config.yaml
model: "multi-label audio tagger"
dataset: "single notes of musical instruments (NSynth)"
train_examples: 184686
time_shift_ms: 100
n_mels: 80
hop_length: 160
input: "log_mel"
spec_augment: true
win_length: 400
arch: "transformer"
norm: "rmsnorm"
norm_position: "pre"
hidden_act: "relu"
mlp_ratio: 4
head_dim: 16
fused_qkv: false
bias: "none"
qk_norm: false
parallel_block: false
inner_norm: false
moe: "soft"
num_experts: 4
moe_every: 2
expert_mlp_ratio: 1
slots_per_expert: 2
shared_expert: false
subsampling: 1
layers: 8
width: 512
positions: "learned"
pooling: "mean"
num_labels: 36
residual_init: "none"
optimizer: "soap"
beta2: 0.99
learning_rate: 0.00091
beta1: 0.95
shampoo_beta: 0.95
eps: 1e-08
precondition_frequency: 20
max_precond_dim: 512
one_sided: false
adamw_lr_other_params: 0.0014
max_steps: 2800
batch_size: 64
epochs: 1.0
lr_schedule: "poly"
final_lr_fraction: 0
warmup_steps: 80
weight_decay: 0.4
adamw_weight_decay_other_params: 0.05
Rows from block 3 of a small multi-label audio tagger, named by matrix and row number. Rows with one number within an expert belong to one neuron, the router's apart. Each number is 128 + 24 x the weight over its row's rms, rounded and kept within 0 to 255. All counts start at 0.
Before each expert's rows are labels from the 100 clips, of 14976, where the router gives the expert most weight on average: "responds to" is what is common among them. Only what is clearly more common there than usual is listed. The data: single notes of musical instruments (NSynth). In brackets: how many of the 100.
# router: slot weights (model.blocks.3.mlp.router.weight, 8x512, trained with AdamW), inputs 206-308
# up: expert up (model.blocks.3.mlp.up, 4x512x512), inputs 206-308
# down: expert down (model.blocks.3.mlp.down, 4x512x512, transposed), outputs 206-308

# expert 2
responds to: pitch class F# (69); organ (59); note: F#3 (41)
router.4 [ 97 124 153 112 116  98 158 174  78 125 114  86 111 145 171 114  76 119 141 130 171 163 159 119 173  95 133 153 120 141 112 143 114 101 121 196 114 151 160 125  98 109 150 125 159 119 145 115 124 125 121 130  82 124 139 152 116 123 101 123 104 123 175 124 145 154 109  92 130 147 143 190 100 123 100 123 118 124 123 140  98 163 147 108 122 180 116 106 154 160 132 119 130 142 174 121 179  78  95 132 138 124 126]
router.5 [ 93 151 162  85 113  68 144 177  88 117 158 112 110 125 136  96  96 106 163 142 148 179 167 108 158 103 114 109 100 143 100 136 108  93 138 177 126 100 131 118 128 105 157 142 132 106 136 125 105 140 100 131  72 109 109 138 130 131  99 152  99 122 160 125 139 153 105  79 148 125 135 147 119  95 146 134 143 134 139 155  99 154 111 141 107 147 108  77 153 116 117 104 127 147 134  95 166 122  81 128 139  97 169]
up.0 [112 125 128  79 147 155 122 120 163 128 166 125  91 133 101 123  76 131 162 103  80 148  81 144 110 102 143 130 134 120 129 151 174 112 122 133 143 130 154  83 138 101  98 146  79 109 148 119  79 111 157  99 112 170 122 134 186 131  91  92 125 163 151  96 150  87 129 161  92 166 139  99 162 131 125 114  97 136 140 122 138 166 101 131 138 123 124  75 171 117 127 116 144 116 132 111 144 130 135  87 132 173 117]
down.0 [103 123  85 111 128  88 133 187 145 172 136 119 123 158 144 152 165 136 143 103 111 129 136  83 108 102 115 140 108 147 158 108 147 122 158 122 153  91 112 142 146 150 151 139 127 118 116 113 133 150 157 132  81 120 154 123 107 106 136 108 117 146 139 149 151  96 119 154  95 112 138 154 166  87 107 132 124 118 145 106 121 145 152 121 147  78 120 143 152 120 150 102 123 118 159 171 169 150 139 121 147 135 136]
up.1 [124 133 149 119 109 133 110 142 125 109 129 124 121 140 134 180  85 128 116 172 116 138 152  84 133 137 175 108  95 149  92 141 159 136  91 141 122 137 146 161 117 117  96 120 107 172 121  94 150 117 127 117 121 144  99 126  97 130 139  95 150 129 156 131 176 156 149 110  80 134 100 132  91 139 119 114 171 147 103  92 159 126 128 149  94 132 131 117 144 157 135  98 118  88 137 136 120 119 121  74 158 149 134]
down.1 [ 96 140 174 111 147 160 146 118 147 103 172 175 130 154 200 111 144 110  76 149  77 136  95 126 157 105 108 112 167 181 116 159 105  99 121 111 147 145 165 136 102 119  97 148 151 158 122 122 135 122 145 144 146 121 171 144  98 167 113 163 156 107 119 122 126  87 115 157 161  89 143  90 144 142 101 129  99 124 102 148  97 148 112 162 119 106  91  83 140 133 189 147 115 168 118 102 121  97 111  98 132  96 146]

# expert 1
responds to: pitch class F (83); octave 4 (42); note: F5 (29); note: F4 (29)
router.2 [134 129 111 103  84 157 126 126 122 166 125 128 144 119 118 136 120 145 103 130 125 188  98  88 118 110 135 148 145 130 149 151 137 148 139 136 158 110 153 128 134 139 123 102 146 114 178 133 144 129 143 172 144  85 160 163 158 107  81 139  80 123 104 166 135  92 144  74 131 172 113 146 141 120 109 127  92 113 147 136  97 126 105 126 107 111 126 145 127 141 139  89 110 161 147  86 118  87 128  93 179 139 175]
router.3 [131 129 140 164 145 109 113 178 128 159 100 170 117  95 138 147 126 151  92 136 143 151 110 121 134 112 103 169 148 121 146 119 146 119 117 138 121  93 151 128 160 184 133 119 131 123 107 152 156 108 150 150  92 115 151 169 185 122 105 177 104 153 100 146 144 115 112 111 140 181 144 144 109 140  66 120  90 130 136 124 144 122 134  93 111 127 117 152 132 118 125 104 167 131 140 107 144  88 155 111 169 100 113]
up.0 [153 164 181 107 134 127 130 109 126 129 110 123 153 111 156 133 115 153 105 107 137 143 152  90 132 126 144 151 113  74 121 137  47 100 166 135 115 137 134 151 164 144 149 117 124 107 127 119  80 124 142  95 119 125 135 126 117 144 106 157 136 142 116 119 145  91 116 109 123  87 202 132  93 100 154 147 141 121  94  97 112 140 142 100  78 144 161  94 110  76  85 149 136 105 139 101 107 155 158 137 111  84 148]
down.0 [140 180 175  82 135 117 134 170 118 135 132 151 119 100 137  76  86 140 183 111 121 122 160 133 116 112 162 136 124 108 144  88 121 184 130 118  88 137 152 145 117  97 108  99 134 131 126 150 138 129 104 121 106 112 115  85  91 119 147 153  76 130  78 147 126 149 170 136 166 131 162 123 126 156 135  69 114 140 141 121 109 124  78 139 137 134 127 122 116 124 138  99  93 126 144 110 104 119 130 137  81 123  99]
up.1 [128 155 108 112 123 155 121 110 120 156  94 142  98 136 106 122 162 127 128 106 150  45 106 164 133 132  96 134 119 159  56 133 160 103 173  82 170 134 115 103 123 129 152 137 149 123 107 155  68 112 147 122 147  78 104 117 166 102 123 135 121 132 135 136 147 135 140 142 130 168 164 140 133 144 124 121 125 158 143 125 156 116 133 131  97 108 126 128 144 135  77 108 125  86 123 128 156 119 107 148 118 131 146]
down.1 [107 122 155 171 126 122 156 141 128 121 131 139 142 102 126 140 118 112 157 107 127  80 120 102 108 121 126 153 135  95 111 127 105 151 156 137 126 136 113 148 127 116 150 111 152 119 126 113  96  84 163 135 133 170 122 121  78 116 123 152 167 113 166 131 139 189 109 101 168 145 122 110 117 155 115 141 129  70 137 128 130 138 116 168 148 144 147 107 114 138 135 158 122 108 144 170 136 162 140 152 128 150  92]

# expert 3
responds to: pitch class G# (71); octave 5 (38); note: G#5 (36); octave 7 (32)
router.6 [135 144 108 121 154 154 159 107 138 131 123 157 112 108 118 106  99  98 131 127 122 117 138 101 116 144 131 127 150 172 102  68 133 151 103 127 135  97 100 108 118 120 115  85 154 109 134 125 129 146 116 149 100 150 142 120  68 123 124 113 107 145 129 138 132 139 113 134 133 132 146 126 106 123 147 104 102 119 166 145  86 116 113 128 120 146 136 137 151 147 141 117 147 115 154 116 126 162 154 125 171 152 119]
router.7 [115 123 126 117 150 137 136 142 145  75 121 156 113 109 111 145 109 118 122 154 126 121 133  78 124 136 113  71 120 143 142 127 154 120 122 134 129 116  96 127 115 122 133  96 123 109 145 144 105 126 124 131  76 143 134 120  73 105 108 111 114 189 114  78 136 101 120 120 109 107 116 102  98 127 151 148 100 166 133 139 121 131 147 139 134 151 140 134 109 115 164 125 136 143 122 117 127 161 150 142 167 155  87]
up.0 [140  91 146 131 113 112 137 113 133 152 127 118 125 154 168 137  96 113 106  79 183 102 167 122 139 129 176 118 168 127 126  89 122 118 108 135 148 184 160 130 124  89 169 113  90 131 177 105 181 128 191 117 139 134 137 125 153 148 126  86 139 113 162 132 156 151 120 144 111 142 140  91 135  97 142 119 152 105 170 128  95 114 166 142 110 182 117 130 143 197 114 128 141 136 128 172 161 163 172 105 143 105 114]
down.0 [158  96 114 116 152 156 134  78 138  94 139 154 141 118  99 165 110 128 133 172 151 125 132 151 137 165 135 122 135 152 108 134 138 157 117 135 171 149 110 139 158 117  97 143 117  76 136 131 171 135 165 121 107 126 100  90 120 121 152 116 116 160 138 154 190 143 120 184 136  85 131 132 154 118 138 120  83  78 172 127 136 117 138 111 132 149 139 126 116  97 128  94 110 155 189 150 129 132 115 160 123 140 138]
up.1 [119 151 173 105  78 144 106 118 107 109  99 146 151 143 120 147 123 131 140 130 163 130 100 138 143 142 150 107 127 105 167 138 146 146 134 141 144 150 131 104 154  89 103 176 102 121  98 106 131 137 105 182  88 113 142 106 138 143 128 119 140 141 122 104 127 136 177 131 126 126  97 131 127 165 112  83 108 121 186 120 124 121 141 113 140 121  99 145 107 147  68 119  75 107  82 152 123  71 131 130 151 131 109]
down.1 [150 165 105 115 104 152 145 159  96 170 137 101 131 167 119 120  85 109 136 142 136 137 146  93 165 157  82 139 112 132 127 137 173  92 151  94 129  99 121 138 125 119 148 171 136 126 154 141 114 123 122  88 120 134 139 127 131 148 143 138 123 147 120 116 106  73 110 144 125 122 160  90 111 114 152 158 106  93 107 111 136 117 115 153  92 137  99 148 145 124 168  86 110 142 107 177 126  79 121 125 113 133 164]

# expert 0
responds to: bass (83); octave 1 (71); electronic (64)
router.0 [146 131 160 135 142  69 148 132 130 189 136 159 113 144 173  80 110 143 174 140 124 133 114 145 105  78 115 136 188  94 178 140  98 193 122 143 133 122 171 140 127 119 126 162 142 162 151 151 108 184 153 104 136 111 138 148 128 137 137 127 184 136 122 136 135 125  97 164 101 125 109 169 120 159 142 130 134 137 109 139 161 163 120 166 198 174 106 153 156 136 152 128 135 160 123 168 154 172 119 149 106 147 151]
router.1 [111 142 151 118 144  95 172 150 103 167 109 171  91 136 172 107  98 106 158 116 130 130 112 117 119  87 132 139 172  91 175 108 115 138 123 141 156 123 172 151 128 147  96 128 146 142 127 163 107 151 121 119 110  98 133 151 126 116 117 122 160 163 149 111 149 133  95 161  88 156 107 174 104 179 102 117  93 115 108 135 103 166  93 120 178 157  97 142 133 162 117 150 114 154 135 146 183 126 142 133 101 142 140]
up.0 [146 123 130 111  88  77 124  96 151 150 156 105 114 165  97 157 122 136 107 146 118 138  87 116 128  98 159 177 135 123 131 157 103 108 139 133 141 116 140  96  96 125 118 105 118 168 109 164 105  92 115  83  89  73 115 150  77  60 110 138 118 127 124 148  92  88 117 100 122 157 165 142 100 141 126 106  66 115 145 147 136 173 125 100 119 110 148 141 111 126 122 125 130  57 126 116 108 158 120 133 145 128 111]
down.0 [105 157 106 124  73 126  94 158 115 164 124 168 159 170  92 126 118 128 122 114 160  90  95  84 174 119 113 128 164 124 122 142 117 123 114 154 140  86 163 154 125 122 111 112  90 141 116 117  94 112 113 115 145 163 131 122 169 114 109  99 126 151 140  76 138 147 158 132 151 144 130 131 122 125 105 115 179 177 154 126  82 135  93  98 129 106 140 116  83 116 133  97 128 138 168 129 168 139 119  99  79  90 148]
up.1 [121 101  97 151 134 118 153 132 137  79 120  91 122 129 146 124 100 107 110 115 151 137 143 142 125 129 120 139 108 143  91  99 108 132 131 123 143 128  85 119 161 104  92 152 114  90 154 150 123 125  86 172 144 128 153 136 153 105 118 114 110  80 128 145 143 145 163 140 132 158 144 112 108 110 102 129 144 126 121 154 104 125 131 132 148 114 134 150 114 171  74 124 147 114 110 113 152 168 120 183 128 133 133]
down.1 [142 124 118 135 153 117 114 107 105 133 125  95 106 147 158  84 146 133 105 140 142 108 176  93 151 159 131 147 162 138 130 127 141 138 123 110 157 132 169 135 115 135  95 130 159 140 107 141 126 179  99  82 156 100  90 134 134 141 119 124 120  93 111  79 128 139 162 129 147 115 143 117 139 147 123 171 143 110 140 108 146 120 152 126 127 126 102 130 185 146 124 112 127  82 140 120 135 147 107 135 121 160 120]