Weights of a small multi-label audio tagger.
Model: arch transformer, moe soft, num experts 4, width 512.
Rows from block 3 of a small multi-label audio tagger, named by matrix and row number. Rows with one number within an expert belong to one neuron, the router's apart. Each number is 500 + 25 x the weight over its row's rms, rounded and kept within 0 to 999. All counts start at 0. Numbers have three digits each.
Before each expert's rows are labels from the 100 clips, of 14976, where the router gives the expert most weight on average: "responds to" is what is common among them. Only what is clearly more common there than usual is listed. The data: single notes of musical instruments (NSynth).
# router: slot weights (model.blocks.3.mlp.router.weight, 8x512, trained with AdamW), inputs 103-205
# up: expert up (model.blocks.3.mlp.up, 4x512x512), inputs 103-205
# down: expert down (model.blocks.3.mlp.down, 4x512x512, transposed), outputs 103-205

# expert 0
responds to: bass; octave 1; electronic
router.0:517504508536503502540511509479496498473491530515490544466530495521518508508523472519520465514538472469535490455505510545501514552531500470478527505500450511489513473532492490508541481496464522517537464509553499513509486512523490507531540514483525482516542461488533511512484491518559508491536494550506477553537
router.1:530502509517496475536492541523484486465497539524514546474520544520551503528523451466476465525484478496497497470493503521502497523512503472459517501515473504501493454538516500506558498481475490509531464497547477505483466515513495504490523502479478502503509482487550501514492472505509508442481466561463503572502
up.0:527494497529523496501525487498453474515530458478522441486498468515549462535456532519487485543538487513547478523504463445484497463507526529468477507539495519460472501473531489501465496500489515534494523490532519493520473435491508537450477544467510483508499487498531464478493476466502542499499493547520496521471
down.0:477525515461512529489490527543514500480508538500508492516532517447476552500477477528489509523508519505480507461524534509508502513468566558491554496532500485475477527522521478534473503513530513515529466547516464506518477517483515477491530475446515508501483523497517518504497521480497529519483505479487552433515
up.1:529504472471528494487493488485498521460556501534473508511510488464543478493544499523469529490500463445473503513494470486478484478486492546538533533512452479489472507494544521508453498496477522523495529513489487513528519523509525523510444496549496504504521492505515488495488485487502503517502517488486480508483
down.1:481495494550464470464491502523481499502513480482485475551501490484525512520501498494464492487470527575505491485495553496514469494507492498523516454494502484527525476490504531500484500480474511495526479496535496492497547491519512519512463503465538495510479525561505541507468471500509480520479472553464498476523

# expert 1
responds to: pitch class F; octave 4; note: F5; note: F4
router.2:486481466517490486517460494503494490501566510514488502500504524500487498504539507453480476500509485536470438507512498481509513476480494484514533497468512485464502509503496510459500459498492536528512488522507501480477499489500515500479507532512461498518513456530523518506487450520494490544486487533479552493526
router.3:509524496474528494534480513471506504515510530523484537474514508528523525524484483501509505487488480494481487511512493497521551487512506501476488524494544511485482496480485483471481499494484510537476490492502511495561472469476507496493526510491486479478485466519507498528490448505505505535501488542495522475496
up.0:506460478535489515503509539499476445509526494498479530474513489466479485580500493502533509485541489520454494508493498504483514515539478467497491496525506538489489493499527504502498518532505503511472481554494461493503456465468502474490490475512512482497561551515546510531578513535527485504476469522519437459505
down.0:508491492500541508519520459492477481482527496491497514525483469451482467482518490474471492536540486498505491514496522508502490541472489527496492475533497505489484525512560516508505487468523529505502491488526481567493515499511493583491511550529485454509470511487521513528469560447518495501506499486564504570494
up.1:485490502497494468447491461492501501481477500503532554510473526527510501484517467567510478536486488504492530474510503513506495506513466542541485486483529473463533463498421485452488488454523491504501511459506495483470507532483457502479536490496475482489519510483440529498493516498502517519445472462515528493480
down.1:505492510500520510500535499509471501488486476475580493458457500494460511475517481449510461503536503565504521518511485471481538460488479471506495494505479468489457471518551518505496515535464497501514461473501484464468521464553513488507493508489513477452494463503523486486491517457492549506480456527494478462502

# expert 2
responds to: pitch class F#; organ; note: F#3
router.4:505463527513470481472498511504490451471491513499544540541518504540515502510538507469488487499509505541526513540522488550494483511558519491493516499531510497481487475551477474515532471491513507533484481531520504503512504510519500473477521509464514466475475482495533544484453482475416564473482483509491496513499
router.5:515484526495474474530524496515496494467497512495517533530465501518529507511516493497504512529525494535496510534538489518482484515517495477476533484526469503482482469506507518493514487512532520530484491499518486518471473507508491523500525508464501474459497483485560536476442497459470541498461487545480494475488
up.0:485488510471500504562539484519527482507521501551490531487521477500500495521517512457493481534510536502508486544469499478476475493499476528466490485484487465552491519554464497506501464464513523459519474433528481521482512521433486474495482506530509504532541473529472464534509515520492496490526538518472519526457
down.0:522498510487469495503481484494465489488526568468535497479512552528506526481501479516493501522503544508478496503487494500554483512541496478523429510520477516539456507485502526531536525527490535529550510504506506485482521504509540506511502520501508512485506508468436483490483509489479503526535516574482526476484
up.1:488499497513519452456507517505519472433510458524473530510491482494503484503514523476495504545501490480492472509532557527488458450538472523495532510502540469500480477470490474498522441508514522563496550519495544488488523479499444483486549498488544506467470514510525490539496475537527490504484488492469489485510
down.1:481458501535502530563483558505462530493480513473497525479532479484515511501501468510503515444539484463495486526470490485508467498505481522502471505492520513465511485511502488452472494512459492534520512492550510499473490468501479479512508517517484434486527455473487483497489471523476525464521477508539533511481

# expert 3
responds to: pitch class G#; octave 5; note: G#5; octave 7
router.6:517554532481485546477496532525528465478499518500483481523427500487492460519526455451462463505468499501455540511515478514510512500474503501481485494534515484462515486494548486470492478514493525506463498486483481473480504477470525526462466472505492576503459541510505499496503475473456535489485471495466483445448
router.7:526486509517522530468478533537553474503517490509516478507427490484465485507497464516522471537466510471462527506541479470524529525514498520494476528564491469444518509515538507451518457518490491504488514476494488488502485484498529484485468474480515549545508497562508527515471476460455545482472491462484470488488
up.0:472524564504492518488539506491521495494451501499534477552512443519473491449496508504474500465501501481499497511488507502503487505529481482503516503527470511471536487486492484510495514450474474510479465461518521462501525506518511495493500449488536502482478492493501514524519474498471519489501540462482485537473
down.0:537509521531452459534465436467475494509537466488515494508447524557520509491496489493505487526505537496500475520458502435468523491487495490477491525487496528496487498469485478511486519476497510510474501502495475488481515516498465541495503503496489562464488515519552511496518499475494515525499513501529463490521
up.1:483511490536466468456529532522537497481485534478525488528506550496499519484505543517512498519532523546510489509535467460478522521529550520558523444505531519493499476527495531489527501532484512537475457483449522513508479471525536507485485521483495484499505525460500473515478486494480511522500524505511518491441
down.1:479505476486514499466514474521509530537462493512522497478546477500501479495504552540480484506513536519507494499502532521532520478478471493487516473527489520527501543483520488505487501507522511482555493515488487509531519483516480529452512501524507493471532512514515481504470540487496478507486469475465517472526